{
  "translate": 0.12,
  "mlp_ratio": 4,
  "drop_path": 0.1,
  "pooling": "mean",
  "optimizer": "muon",
  "muon_scale": "match_rms_adamw",
  "lr": 0.0049,
  "momentum": 0.95,
  "nesterov": true,
  "steps": 11000,
  "warmup_steps": 330
}
Rows from block 9, named by matrix and row number. Rows with one number belong to one attention dimension. Each number is 500 + 40 x the weight over its row's rms, rounded and kept within 0 to 999. All counts start at 0. Numbers have three digits each. After the name is the row's rms in percent of the matrix's.
# q: attention query (model.blocks.9.attn.q.weight, 192x192), inputs 0-191
# k: attention key (model.blocks.9.attn.k.weight, 192x192), inputs 0-191
q.37 108:492534563485519463525534511460552488516449531511510498540492495501500509535458500511560484482557542419503576465494512536501503500478521437395498499513525546442474545607577458536494512436473510543471552487486542492498552463562507536418469501468420495497544467543465514487542456613510441464541501515460455533456455463508446492430472448485505527503476534565390495531498481517504498522589438436496476515521434538486476443486588506531490506477531542463520608548458530581534448490548494471444483548433504499496513518547470515473491472469557438464491488461500541480555460476502514515
k.37 106:487531505472517461488521447532472542527533523444526550463502498432529523484537474506427485489471520464415487467571462458420534519509549459524491522401512538563548520488496488468462525473472460418544432480476537475491471517511486472459496585539523506459430523502554418504519500478540483525443506490480522487449468533531584526530546482551488580540503453474534506481432500481459515469551616536457517496528523498500492547489450557459492493569469541520480506437488582471460513490476483452452509481540525542554482560530494499453457486588505594541492432550567467549437533458563483457
q.38 110:465470522477558536473539478492531529530520528514422533508504540503444533536476500511457507465487486446498515489591532466531464539480553524394489551504501596532483553548483506520508539490498519551559493479425443519490459491512517451442457518495534557547442462543562474493461542484465409507517515533466508560548484560544529480442447432455517496483541427511530483431420481548446547496453474533491535496440546427528514489523556496495547491528522524515472516417550433517503511486543508464432469526502527538412463533462511507552574509504437594443461524501431564476511457485481463450
k.38 110:522431519520476544518497495453444626585553440554500514568464486520525469455425466489484497480528417519476539464493465541580525472541499479459528512458494489456480482562524551528507528510514583463519491481464491517469473516515548511497538540501580474543520506466547464424536480479500524482562401524482516410489468510489568507392556510450476569486478498508580452537460535483472506525462484493429494506551492505478474518450533524427480537546432479490453497470525527379504492436562534518507489476425493512557504507495531449535472521533522551513507550472582455456512477497488495525
q.39 095:433474537523473472497486576523578447558520462472554522455498448506466534486504512416463461520488515462470538512448548575564486450542472532510451460490492494477537486480559548514512496513504472573491491577468489497498460536412528491564507490549485496517439504385450488441538507493506531528522461493385502553430590510476535562525502552576562533502452476464496552515577485502575512493451491536407555479516458526496455428440498395479537538562506514509530470491511452519464538464481488529562527516522492516477499519510509468457545467470505465469485482566509547550466529496452497465
k.39 096:510489593468536505420463469467522530477618466566495468474540505475504499478450535570522432480491535502525480438505542508541497489448506560496449500523398491475550484510508442432489548473501570526473515510513487528481543477504514456544504516516477507532521520527506561509448453451526488468572458535554456534539529469529493502497527505436563516501473515508441473499511517456494508537522567528484447545388503486483529449576421467484497528474533460527420527414476585571472494535521500522483495507408512439407550428481495483423585481508551530490538491511513534477573514539501529517
q.40 114:478455538448526497530464444554497490465500488527405485530471451575447509534468481477514593504485503459459533459515484475508459454519555408545572466460445565493547478494435548466531478529588499529524507510496566502526474539508502509503611505452494557475424550474471518514473479521454485472499522475521470544497527538559491403547525531542514582503534559555439500499497486426512537451501483542495538477564521456526492547477565478440496528543435584480517469437482419485478504530466466508456495498499466531454451451472442474547521491452502553534530552406537470464543525516498477546
k.40 115:484483564561457505497455524524534484568379454561516518490505490588522474555488521492457440579520490552434516491447518418472558522454493493501501492487544554474520442528515521523488523490552463530529457501453482545472447482485539475520487560554554509523493470553494480461502514503539499536444475517451537512552399434486543512461472476482493496423480496471582480548546545555429536551468504467481512436498487470510461534519475522452458497492384470501434550591500531476515487471443474586561498474532510485541569433560473521534425532495510518490550535536478522457483473452481515446
q.41 096:499574505477463469475539538515559459516512505557517487507551462398496502439443478518427486534433467544449507548510557546430476522492492515550431523518544473454482471545555448524502505410508517508489527495427565438526484541528537520448483487450526500489483482497502491415578592504564497520594524554563449509504451432482472492610574475516497478468481511512494494448495509482459501501495505446567532577514429533432494465455563537532540536504515518463449507479464525463531479494555529553514534524472469528531495562470504507495486561486501502453533443529460426568551497484427502507
k.41 104:489405496501570476536521488479540460490557413463499535454512501461536499486508482522438491457398518486514487542543469499501479523525518446513555452469440486490485503450514490503551538493487516465505447554526503540451509550440494503464493543477510578533463501522505549530465458503530506443402527458502566441497526509478441490500574537509456492588493569546534542434516475517509489515472437504491523442525566474555522503530517545481478523452601531469522561471552441563503590466538449464492449533491439505531576466498531502552444440495551451503571414510475524531526592456522507479
q.42 110:546468500547450484495463519420544505512484539534529458552453492492476526496548470438502428514506516499527497488463466509525587507488428506490546467490503463537423548446516447492520446555492412466516501523501515487431451488486487503465508459522540484498506417461579387529515523544482522483572386499409532524501471496542534502513549529584557443527547485479532498444549504483478518469552482489481543562488486460525511523521478494470524477497450519488490522449499520542495476381493575596507600549452534538474523589510566499497470471466541500485525540473488454492485485482592487508
k.42 130:543487501473523481541561514512465513520437473474495484570492493475452562498458502566526509486472487528528472488485572543507451487490519484535470545487531510481530432449527462472444527508444405526507486523486518484518547549507549448428491550511476433412598508406500451536545527511598414489535514500539474457523511511476496460420500504476502459446493517547489546500527528521521478409479512467498520538500484499521447417502544543419477511510529528428485505505451612467500534465578526500542460504551543500516464399448516493510535499531588599526525543506528504469499472471463434539
q.43 093:505420502510457538523453480535506469506538539452489454425581420520509449498550545508519531526568471496515490531430481499465433489480500500476444551509573483484483444517467553551478517524469495480495541472499477615414506451551446489451533476450521474508472584578565546453520500438407493604544465453496533529469472573510508524472498454442449531580465533523504509518479492485540499441467447524468525518578461473510521521480529434446499483459481414484544507510463513506511588498477505532533548532519490450544487526578456540514495462499502446533538460506498521505459449562477530521
k.43 103:483488574442518486471465484456520426457575477518511464513502464489458570485444513475497509485584503510501523530528534595514512486442481464495500562591494562472475570525471494539487485533484545516560546566429468515507527504488496444519453482500469500511452476597555571470513447493478505520534520520489419515495556452455515476508497525531454500485493500544509411413564457495462401524559528563449482491479523518502573520532496504548396531540562561524541536495470506485485442515474501499551480444477525418547524522540449456503494489478464431492529571513449492527435478414519513512
q.44 099:538558483510521465487530531522529434538498484502513547474509505445461514490456481563550450550467556613545506580497533523513530453470468492497523520502487596479470464490535498533601515471439505399549399423548462517520448477438488532509449466483493494482574424531503519517534451513489531456501483503445507454551496448515536561511567522476517468403570504518533436562535547587554517468481491491431493494543484533458487458491463509488456486540483590510486508553454524498483438484590487516500499555457547441513477497513550506491461512489529479487467502501470487444534441429492476460
k.44 105:482502536469528450518495508557527440486565495438392582491449544521495528533583439497536523458472487487496553454465545453479475492552490482473504479511436425545468457506523485508487452528546517503433515562531561484495465456496535557484518536463500539433449463488440509520409475539440435490427471471503458501504563523464483407584531478478530525569494472513494538578430478494512465486529483482502522508532517541493456530473476486477573492491513508479592480507483544514561504498582531498461435506506527501475493586505529534561554434556464516511551478471512461491539572440560458556
q.45 104:480533456521490482515513511495467430515477490576513528428499514491473465434461585507491558528589499474472444531508512507552519420490537507532498415484577561460543450508528496553471526489528456459427579559529485514509544489478477553495485550426562446514499503518499482530503521474488512400475562451490498502488508525527499539544532532496562431551512564464471445519494537516483557498465472488526460486527480472462574526463470465574483455460492482556540453538501459529475550486460478467449504493510534440558502388489527471404461532489466400550420516574517537520482505534493554474
k.45 101:499532483516491489504445545535462494438515561448375416567506500476518511475521544507458447506561394473511496459484509522444445487427589492511488475468497465467479490477488449427505517570556435546497534516483506456498486425533477476479511523555501498505472454517546474506551539435468545498494517619430476542520528467474523506486525473521484513473509530501503503552594483508554446527542476513475464562451492523516523454519509482584500483561420498444590558571515482444527491484470549454558534485497521491551500511460503473479538523565443474442578560497515495435464521537526510505
q.46 112:520460488518560513462450490476437447444523486441588474571493437540490502418468476567445502458519507562475486482395475562483472532561493481534538534461503501497515521500456554496586437525477494484474520483527464536460479503520467532440523474515522477446475558550520492522481472550485486477468504486488474535526531443457507466591536496505445500438523471516512489585496464461505504509472533458528554411518522489497566529553490477525525498553450443554499453503514484478538469487526507506501549500484570511439553539573613540442457551482436453544526479473647444517483480537507498488
k.46 100:517489427542486527530489561542457449509494502499508474551456564612455511544471511496631524574492569511517487428484540466507397542533463627523535545483494412439510417492484481492523506450542493426514554451517543474507578510442476526454500565449508437537503523473477537427481519471493518519490521499518471484499528508506518500473505561502485501398493412507513516509504511512479461465498421484549496435495499435500514504431527488554503511486533541436532466568420499567534507511466551465510504562466539499497527505428526511531500489501525518458467446496464470534524488518515463513
q.47 104:453487487531559519516595436524516476481483502446457503443544499501561411465474441609525396499482439532522535467509487465525446509527537464441466450455495538476524586519426559520544480475477528500506475496502483510508506470559489462509497592474469535595473463478459557423570497486498498533489577479590481404483448525515453571498527443489458508477466536505498492493541423502461461508531550520469501445483454560520465548518431507517471457479538497564522438524479530492522529534433500546488475544495496503469508498581448523571471496461526553526486532483498537557515548499526528502
k.47 114:430478538519502582530522458452542536457459495465556554420495526486523444508519513501504610461436496444533523587493474474494562499516543525443582521495493458517441569613545525490523561485483548458536478456528474454457565478551503523535561501423501454562471551488462541478474463479400494544462506423488427498494499473452472552571479487504471525496511506504461511476505450454520487557462557478478485508522538513492495573494519513516429497465549547489558488504524495502477522539526427509479542565576489530467454551503535489550529475442432440456473509512480503491438464486503551469
q.48 103:538472459513555426467509508503521488443506522470505430473459569502523546539561508580512502510501478532532516448481529428437459563558493490480586512485522476471483495488493595416502499487482487462497576493508450493494464521480452449518527584528489472495553502508472536442407498509472535480479517513560477442495499520457452609529522460530486482503594481541461462571499554471476475456534538562486469517462443472528449486509538527538535449378540488488508529454447508515512528501503515499553454485461469594482435435499489491512560570556480510484488575561459458575516528514495459498
k.48 098:471495507531518529488508480398521503491527514591530544497467491453489485493562501585598553515506568415528518439460451425470542465481521472471579502488510445496518498500444451520550444451497525464496509501509465450454519386545486500521524526505528492518456515616432471504472525540501523456470531509480451479540472481496510543560524510465567432493441445514471515498428483561546532468520517504525520529510451466521478600482513488493466521423512534496524515487449452522454523502453492445585551545526456529572501546551467535498589486513500476572467521506545498565465472510429479494
q.49 104:542474506479445532496471460551505592446468459538526478493458471495510470496507500497510585452497463535497506476498468581528529554486401533570519512528528500522497524476534467515447542387497452474452537515483510507515554463530512531465489501559562486489532541448536574441488584547498468489527507477490514555516462488505438431536478588556452439498477450508496458477494472573505473551560509491475531439496504502440495518543528536453457533538477512532459538512537425551545591557451526464559511466392492447485492500436565470511460493488522515510479479461591523452490474421435506503
k.49 109:517422535446550468463564520555498460560476522470497488446594522492508528466396385478537437481489529511468450546546447494494491444462551506529531492523511471543525524483531565543503490535547506448494483452492576543462518580518585464504499481520453524545576564544536464555593506502524529451443458533548458474506508539491507466477475508477477447470498529464544520542515475428422505538505539464559503475486539507502513478539540488509486462477499484445473468536452487534499446459481550532524388483479484545547532503558523451512534464573419509492532455447484512493481441514455561470
q.50 098:480577489456492574473500454520481592489562568478467499485556513484529495481527499478439537522477494426498519564509476514475486463549513519537510505472480432568467516533581432414523393564557561548525416432507514508514508500472458508518507472556480467481545562393487469529542525513517503514496512470435527500512545416543504489512492556552443462521499507545512524505524557512529549463519499482476494543462463553495431518506495495401452530527556490492476583573477533521468431515460534541443464454553523492459467407524549559450477508501454517470470463503447511497543486449520490484
k.50 098:561489515493517401496495494553501474485476530536470433498520487526512413483510496553490417452526498570465471469458599512479563526506389498543509475475455507526509419493522431496497444488501466515474494495516527516586530489452521469479592340463443568479489448457502536507512510482548480466458507417544494555525506545508477508504481490500481487469457501532467442497472492445541556570481514577514498470490511419493501468469474459534513531458502497556525531528547537559587508483530543556460557438462492565470493486495489526552493572425545482509485534519536518521526530510480466454
q.51 100:450477588476500503468461554491529605571530542426501521513521545529504460495534543436543468574531516544492449458528501489498467517437517509474530429521495490496456485528478523497431578499430474456522497485448405495483515507578533507508518528510471462545504488535550417567509487453533444501480471527539444502506415549512510507457420508451485528413516456556512536426442531562466479597502479477495457441496489464515535510546519543505514508467510534473509523559454507512474448493437542445541480454544488523534563530535506522493517464482538536381456488506492534478521468530551459582
k.51 093:491559385463499520465562439479487494460462521478461553488509528408544572462505482470508534504516516449525489572461498532522558487524486501498470533525517442521553530436469530553427462495480502581499455491517494515604421512484499512488469468492494543458495537523393541502470404478483451541504506475492488553504486454504542435476540407537455452519439494563482518549441584434496523463554520519497525462544482537553515456531490488528510581534509533517494432467564437500523510474514460527503548467492483568477467575533502485581418533552517508543471520488491484476510517502504421498
q.52 107:496525488490415477526496479518426533477456419524548554565516492479498530576541517543554476469534527494533479467532472565555531522484478477566501486500503537530489451477426566521525497496514483529469486536512502407565446488461493478495497482558446487524470395506500529458449474488503502533454452511464576450549502510401564426545476547417462493463448461512503583500508533518538527514515476569548432480437524470523522413459523473461501494560498436511515431546517486505443553563538545517536449517562553461491540419496496481463440517554468439517505493511545507485477507486557517549
k.52 096:550482516543524498467380476495528484484475507508405526558528473542466543492491479493476587463481493566507550515502503517456504472485456541542460454459531517557528510489540518482511493520440523551441480522511510561465461538471539489518488392499559461444527537464496470600486557493515484538534458497487529523566513461536453574522436570537542504551500482439465501473466474534516513509556395504475547462509505543545456528589490496511508478484525484548482499544558410479496508512452486502479509497490530476541373481507438571507531459515499515501459461525398505575448474512450446445
q.53 094:512531443471470503537505463464504530487440486503507508431549523472495548491544597522562488479520523505520569499513491464507492476534425504519485490465505518493463425447505525540470536522512487490437423554504467534442570508486508526528524505512554528467494509572462494584494523449510535535500430520469546459458506512542573492438502432433590522502478594428496544444494532520498419530548502496495548555483539508457452512513471541427571394503515530497519541457501496541498523473486425519541452418524513502577439576479469483435465430544520523580529471483460485527493509468447497562
k.53 100:514500482466490512499478499529507473490587513516524475523476502522475507535474515480462527391562504555528507407513505512508443491547539474438464499497484515476567535481535534491447513510500454509502492526529499540511533448553433449440471518530398426513555521430484512526463552474515452498542547491558533471414452530533500428530429487575560457532605553533543523514539479450543464457446515522502506596502522573429485563575543479501439489503431491481537461474516480460514510532511446470488566483529506404453530499450507500491598502450484517460490498481539502476572483496456553491
q.54 108:522471476480482495556460453493476514526508447516508487450469457479478480491497451478453485415433436404533522472588536528505530489454526503491472500459469540517499538535444456529479489467566573568463509529477534468534589477525547438540482459481462551489531506512457557550532529463536522533562510500503485483558513397451446457483465473498531461507468483571495521509589517561383483504474515501503502531525517551497523474512465455503546523534549508456505476497539571482525565489453447411543562553520474483539499491442464472507519501489435547495536414573515592510460453553567497483
k.54 095:473504439462438557529481498509543487503537547522538488435519487541496496524515482423421512513490477545474474525587487559528573482509451463485447527530471503504516488432537522538490508585470498556514462515481527472513530502443410485593520545470527449480459470524507436510504508505454479474534469500572517491515485517534486557529515511615495471475507492451516540429502511520480494483546552507493469473533515566446570391508492471582446484588519469539460496450519466463571515572448430515458492496456408473513515461475462525489470457455491506502435523587498493522569469572531513427
q.55 110:510543485468476548431508487515516432444513475445416538542433511605466505474550492510533517571389519472480499499529478507479537495499462500514504527472515407492525500511462553531452452473513466532478490514566476508562457529528552498456510512503478493497520546548453506443502513507528520501421446520555464597505558546432477448495571513533425463447549513467491465522519530524453536501493522525547528560524520594499453487551441582523531436413540510419485520443503537490536524498538536566512438516534486544480466546456484413477522467503522526488524497496435449548509524429457509519
k.55 094:573440482488473485469470506505550548455447477457576494474504509462498502519520562589499493571491592488430438434526468488426433474517457555483519511480517505564475509487464506477506501588469463536505500464517513521500463577507501501546415401533439490506493534444494423512559493500550504498540546480453551529512461550534507577504465527540512484501536469476500460502446555546541529428558602489420484561509432415504511523474467510504462444535501490527523496501460458531508503482513430418495523501524527482544483478451561484558583554466489468470526434572490524512521495506491486504
q.56 107:496440504511528525444492507514486520513490498582517519524500469513454494486506470496505554466506447551534453498602440503446512553533541499495458478546528432489562437559537593478454550544523516568559422549542537556512508506552435481466468420386548551571547482482459517529490398506472501497561502510567459494551571469553468528541506417433479536510475562438542458544510515473476528488442476527545474493488500469464538534453483509473479545468473466548464479542548425422478529475523474439467488509533430518535530505488511489513495436488444467435543496536532474515499523507478470508
k.56 113:517542438530427569476529583497412458495435501547501529512526532534525544517523490420446457485539492554513498549478460489470469516525464494521465541496527524486452582525484520512643496482545575466531558484534482427495451500508503503521503426511551535552500524399537550472490477521466517543546484532475508500546505512518500428516550554540494477541486434438511481436523492571564471539464405480485489497582540529541514470520492470489540516515422476501515482483539429552453494540476521476494467475544428507481487539489461557423467472460443421504453504501478532421515483473529524498
q.57 106:523485480497482462463513525486505488465517513497504490504467506507480456608498517502496530420484482511549497493500397499529501475412485437439415561550506518513491490490487471473510515505549471507455538491503515524481540504541467441489489445525518540512483490518575511574509516538538516501506488507482531534481510485516459478473505513412601500579449537531545541472532517513545455505454541472480514494510595370530525498613480437480456498472465459506485487563545602429529417547425495500422542508428553534528493567457532484507528513571539454475442550531502515437470442514485459496
k.57 108:553500479538473455552580494444515522554491534471519521536547487528501524469542519402457536466488517434466544474462477555524515505546468460401491511583561460488533517551429499481460584477538508475419555589401558474523479479510472561523546512455518513447528449508469444475488530497387486491553503484505507514514507462537467452515465509512486501544540481479464455476557519505421496490456458500503502558435515589427529477561520516459507555589502489561490481504512470471501516543463536461477510472497541523491497411502525548466404454481466477555464458553493530520472518543514534502
q.58 099:530465508584489463549501532507502479446549451519460505480463568490520505497534472495506500540454542439465543495443549553471468521491491486468583496478477525564468509498454429518467461496504513516508400448473525583487461565395458503530594530544466473459483510499467514514473539519578466452551530418494434492497500589496449436499527411516449504518484490482461465492499473441515488479473481475536518491513559467501551543468472483543526499460516511558474446527550520559560516533575504478475509401568515547508500494482445518494556424438506529519531586450530517435465559457519519550
k.58 099:496506584415531508513455487554536532529433448476580460439476503516509518501490511550513518530504439520448580535478382417533520550471482517477521525499570541528542468543531516448574515487505520508518575429511476491442524505464502540513474588535488447526501482507530565401489516483535525530456519487519582512458491487511549438452485467470487457466396515514529565466528433513441539533526474479412485470547482454496497524465519525507576593464472484466467567519492462522471499500546511476516466542454408462554540460574519504440470486473526516486475496494515497512549548487484478498
q.59 092:447477510508498451493520492459485502501517535456514491541549501459521502498413532397502496466534488524526512532442496474449520539493558580534537572504525466486478528460512410455509454546480463539472481483571457481574536540529493558518481441507494493547525480428576484554468481519489512504477522518459492473463483550455536511389414489526513497556536514477535525503549508506503463492499485503551395484494465503586590516511483562543443540521479423457473542491495448472523437444523490478512493505461414448488540423493567583577490593526514497503514517484477514427470530559546496464
k.59 092:465533535546432474468514489488473474419495513562525517503503467471548452520487553483523518535496547458512495558582482535567454505518467477578470483550548443538535524536439541526500478543548466458508469452472534589521449474485429546444461468535493501530444424545536526550532505506478522499492508495458556554464485546467485487491528485547491549507515444448473510558479494575541508561517473524540468436501508523463541553400426530511589415494530468498442490457458497524460517495513574527504482518552580505481425505468429527457455543558446481447506432465463478514506553513484426548
q.60 096:534467503506560424487496475493464540439506462491479487530454584499547479541489464465516465539443534549488433492538513470431514470533562548537505560528471503511576573516489457478547501528511498428621486480462487479503530505459579535506557502514500473427506463360444500468469495485504455524433523494535504468551496506486493499474517519575443497525443511537486452470477479514552474431533532522503508487615534501562499504497503542523451492499523542521457413491594506477512484524494466497504513509482494434445501531410482533557521526475506460481483392519469498501599517558453499457
k.60 096:476466551536543530485485496518477390503450480476531473488506507494502459523544537450551500554566473476498493505526569457484561543519572522497506448521489560488389567485536549524489436511490547493500504498558458501482539501516464505495408479513553487475492486487501487512508482502532535510439457482524433442441522583511513503553466465397529582514477501483424489493474540486422537504457516531528518503467461490515480504422479520472543533500496463480441527556483608438508431506475549493514489523549509450487527518560499524426488599507448521555436523398472547456487515535532526593
q.61 106:552466523536487553475549503478535489560566568536541500499473497512476416541496491505517508530532441502457435507464502454562555543506421574461537514502403415456522586501509522484484576538523496462540543492501582516505586469457552460523492412473435481461513526517446465466481527547465572443505442496487488469482464508512531543525468529518494500521443415533569493479505470501480467512537453546449480484479532473541469534470536515494501505484488523510439451534497530499457587519514472449493433481570478421544514509507512481454543473477503556496529385551558446472554515512534511436
k.61 098:461571402516533495526544486512450462526568564474412452458479531530478509559459503572461483521536484540548524471487487537526548503530491508534526415574615543463472522494523450504361475498510478552437546481488477449512579450547523508529490428497501459478537520511491536491504571567517508447549485544454494460474502509519490479504500478455452431486487544521457522416497546439533529451498549510552518541473429514505527444481536530510580508490534494396451477474521478521543496471501491578524491566463507475412503548503465491492529532539479485487445501444525535478478480536483519529
q.62 101:509553524418448509481470566469486565556499557499439511527486472515464457472476444534483543529531454528491497488468581423533550473542478451503448458505489483501457507554509472483474506518468515483433532481480483483474480465483453448472474568477586463524449529566488467567467455485551487543439533461526520532413450597506514454425495509518543565510536465466563555494469506525581498554523525459534475538539498508510507481467469502467505496521489533528529472508613504502443453432540445498497423533532514459582495457474541456573546486455462499520496568524487531584436541509474571469
k.62 098:516523496606467509603477420512509601558462485449464474429479477473524498506535555442479484485514528492513498573531482467522551441494532475525486530522377484518485506490514525480500510517429528502437506531467505520510486523481530485514460531520514529534509496490456503489467421560488535553545453513507553436556552533466471561441372484481493483547524556510441481497521452439494561515463440537565536497521485500477469534497483525536425526461457472545516453492556518488469535504503512490444536452433536572420538467502556521476498498482537469544575524530483448520423453466453507573
q.63 108:472546462552501521535460480519461541539480406559503508490545565462552525501434552470502496484475554523519513566506507501449556511483506504513440502534517520470474383478556475397530550569399537443510504490463473493504464489530515521612464515514478553438575505527499502504515479432513557506548570564536493517526501434470452525484521498419577551494500523475445499545473494440511476468423495471530493467404458556476453510533442502551473439586542456466515535535449568471517443498522496489506521532496489462519498487470478492517447551581500494540540523528494478519449472516481533473
k.63 096:465558494470440458462511561457432503433553485462472487456508530530523517514558497390513547518477503429540494507459532509519462457504457413481445448471469529524552555523431532519557429510517565485474511495569451436562452550517470584500541522482446611484524462524468505503516461537487480486421490469547578531468517479467450534546542494544505498520533501520533537554487464545544553440501478493545461516501521509552497490518538421541504508469546525567551476463440495451506496554471495444521530498548442501529488449520504454429521445418475466495465510564517456531521525510580484540
q.64 111:489506496585494603502506508492558484512512508383402508428474460519474464515571456479507532527481420482414554469426472554480517513532591484462530521446469565529455504478532509463517478447452527529494528493486501494486491507589517516527487483473494512480515461503546476462443532439417445481524498513465504549488488548522433504493515493588463573466542449500437481507460522476532551545510447487449478524484551484546446520506533445532468489502541555580548560500526490547510470579511458510486495528463489556547493501455512450506542453443482605521411489462484543450517541490509501506
k.64 105:572502477402560471464466525523503533487465520442482540529533509525549499488541552491478527458507601512511542476462472480459497492487515566420460482508483475568426535545506392524519433455465429550554558423522490547511465495541445460531493480519519488523540479521470516529519420497532438499561468532517504470455449421483502568464489485554486488446521520511572528473499474511479495526531494519525548479504508511501527506496455570485497551458484422511527545498374475525542575485501477446454537585470488537444465507505505518406506569575539475539508496496454537450497430499464535506
q.65 092:561545432522447483522526503537518479532511478520439452468436496538445560484482602484565494513538560476446472521548486519521485548434555534453569452501491528503441498528466485475515502483519437447451563504516522488446577481484442499531495520465508537482525535430487497553486537506490472538469483550472475534527372488496496486561485547485491507507556511476530548539541472529531530527496534509511484494504546475546548543477533529519483478504530540547501472532461478532498540535393477491517483435465457451483497557542513508428467565550522412366474534426474455500559480424418468520
k.65 104:466432537482505482482497511449457513530464430521583463495480528468544457466586490575445526478444536545565593519481455559531459493556502508570551547490531493479523503484518496491432514550511479517471485449475532517526478494496537515474463545516404570483540468479552614448458503500543547450478505537515443533473519476571469454523435455504497482509470473460529469466495427475499519509477509490537496468462455518534489468550449485576560511515556417398570511369524554483481471507502469451499499535527563498513509483545435492527483513484471555490516457568461565492531510527526472507
q.66 085:468507537508504559536543539515567436534474520425506412527428540460499517510466506511497556468510476461510471459461529473540383378502467455508456519499491513507408498504503520491475522471445536548533531538504494608537503512467477468488494528582501464566529509535496489481461534532509494484466442550520449428529439440594478489463457409501536590498473532611500566596485490571487493542462509442467477445478505457485542516432510532548470532517454542500497468521482528483490511465528562558462553529505493494474535509522465467482517554523497517525511461509544564512506462468523483462
k.66 090:471538438508499512455444444490518538523527436427485507498409478508496516527504535480530529500501516527481440513451491440526514533538479580480524484515512464466562528498480481544447559499547533463463532492492463542488505537508447526550444462495500495481480546530501481487535522583472495465512479473480449529525549451561474483478504528473480455495462448524449495500506438514533546444505477478436439514572448498554447464438484462541515594485511538510509634595475520532532532523511470401444450490479445485503432498425520502549477500533504582616440555473578480449561506528523514540
q.67 100:537477531484466517514574398491549510469448533570460425598466533536515521547450524450490535530543531548458476497519481440455479484502445475481481491509492554442449610518600514484543489502512482545549465520531456536496452510480499569474516533488520552508511529584493523473509520519493539490537501502491425499461439516477442524525482455537479532489524494513554433503521500461523401552485462454576439466556493466499487491534510505513484499453443535581500481460467541552528413421515534456405517532501456498502428478511488446584531523482560482511478525464516443496512459571484463527
k.67 106:533480543493435551483524574452495473529517485520559466545442523476515481432491509504554464458482501504591486496416601470519574538499476517456536505460499565558513549462444456529513447472497441513461456482524429472527555506502538494441517477481498470487428527467479441535562470464555491552540491478488569488573491494471507534561401531528438463495499581406515522472515513526508496479511537526466490460549521468589432504430511540527570512522540534479486563535486567479488472584498483390524470492538498534438474527467462434501502468515471532556447463500490504489502455491467524501
q.68 102:449498526555566494498492476499534478521500564456504491502530554472534459481520396444492493509486506477528427528519477498504513473507494502458551504397534471575545463460553502550389499544440499489545465490539484495438537482498514492544500503455453463488542555493468530459542457526518490466498534567550501532447572418553503438488471476457497453452467492559464458472554430492441521547484490468558535534510440488532513496551445550498605551492530572529504497481493451455509496556565521576440430540514534500502542521442461509523563517494502489526504483481403504481498472481515617460
k.68 105:490515499531504534465462508572518510491457468443511505550458540544441504441483478532534467489489498541497478538506506596465560485445485505500522550512422547475429534547561580484504558516414459482526494453529499526405434467494552492437476524483550459517540454496495558535505521527499473542561476459458526452614528515496549490518469558482463504461474549530559487551423523467584476431537488504506496477505485556469452545466509490408416507500501551531525512551578513504462481431543491559502505462476489590514471421487543485484517491551502501447458438518484495574449510484490444478
q.69 100:514515514586533491448511472515588483484503524545479548562527573477561463469517495415534473394475502522418486462484489539404534534470547472519547478520489506453486525474499438503489499451478555479432506507542552504477455561524473622544457469483501553509459489496470524468474451473472464485520528549519502500463505525520472532551583514438523492496486544453508542474520509515533517468479479501551472412481498464466488490495611502524516556535499450517526458586539407454510514474521478526575474457469463488456449473496567487529599559497415526465500528552531505452485514534466536457
k.69 107:478509504477476474465470449576456509521471544495510548502464493584443510450534529520469514587463492509528514494513482589517514414535507503511527525474477505527473474550558473469526517461470492486492489528508438447468579464530463512499527535444417503470522505464552538522507447507522536467501519467519479509494439578562460505462521536518427527493485496438535601474535497493481421469479559469616493524425475556435435503498494524461406518494492486500473483455581543451497449494563463495559518613441472529483509439510518481459535546473564489537525424518538467494492469525571473564
q.70 100:424562444476471571506464538463472508488524462519542402515527485617472487579478571466478486455530465536607501488520467505509469504525488467507512456490509462477452452510402526442572466435485513502508504510562549543507510537556515496548557495541453516432541470524573494470500473561526509577516480472442506564485532461553581435443506546500540456476524528489489498533546485536468497506471516449508486536444471471506511452471444474517499528521480453468490471480652502575483482475499531484532488537553473485543439492522437535508500503585465507485543461454486467496512536508499482432
k.70 097:583461532511490491557545458514473459519534496526454454520446519462472524426538447523464440524481503491562537527565528489462425519547554514500494503554483519481525521510486523458420526557466438520543472479488517481544529498556496497499482495423476490468523457471477505563488495476429509443412445493550496474520527508506471491514490486474485526523524472468531483610483458456535517586493476453387488514507607490554630472519490493526510483477457423521540502575512536473488558481456434471482491489510519495458471543513493424487451586564486530440584467540517564553500478532472510473
q.71 093:515445536483516486580570426424419519534485500450506500470588475460481492471521526571525427473520475539489503491500498483535554519499513460459485523570521502503513527491490455531457552578491573476486514468521548541518491497545468479557456492542428547489539466471465450475565410546493530461487486506551589505575440422490471503511491561471474441510409480493531507554536466460495544530474553481502438493436546525445523503516407532536519560479485512504406497525485541463450480533452444542493521486541562473522503502522504491477385535521486480562480465518576485481506493551521545457
k.71 102:500487502494443511544497463518459536376493513598503475534450543495449470519467572510482481524523543508492493524541510483498532441504558567556484477462516555480487537445545498486478470485546579564546496504475494515548480576424533572502516499490476571549485475431554469583485464464413507548557488514488439497487471514530491470468548560551464534556547474502424572505443504480597483511544425421506477504529491441472448552449522432467541481492456508500486482510512495499514503486531511477462514442457441480576383531499504458526559471448457462532482526502531540528492469525468498485
q.72 100:497535450439471527491457505423429511508536502471476475493552423554497474550428464461436452469551498518501498565529453465596543499446495519486545466482512515479527460559468476538505504489537412485493549552480599482484497472475513466434483491456491444481548580510500547583518522386518536461462522519556474516423600526522554538455402467531518415522466517478489478577491469449536484499528534494508512537488533472476486461512508463474477504477525450452534535508520511481595458448439501514488579494518511505494521472489485540520523494562543531459534536533499507445520567461543550539
k.72 106:505469495523556524533493574512461420442531529537497492436577469514482476469482474508423420501584441543436482501544492525487552504535464507569452537567529467489501437539524571525561553501544561517475513507480463487487480467486455572488483523535493446571428506430498478534534492492504539452516510516491614463502515548431518543517479416421491499541510531502479446516453500485463465461498491553498518442463592445455519454546463532499469418517483605492485472471510500506439558545489570459500467507481512520549488519460515529561501496501498467503558500510432530562463501543546450480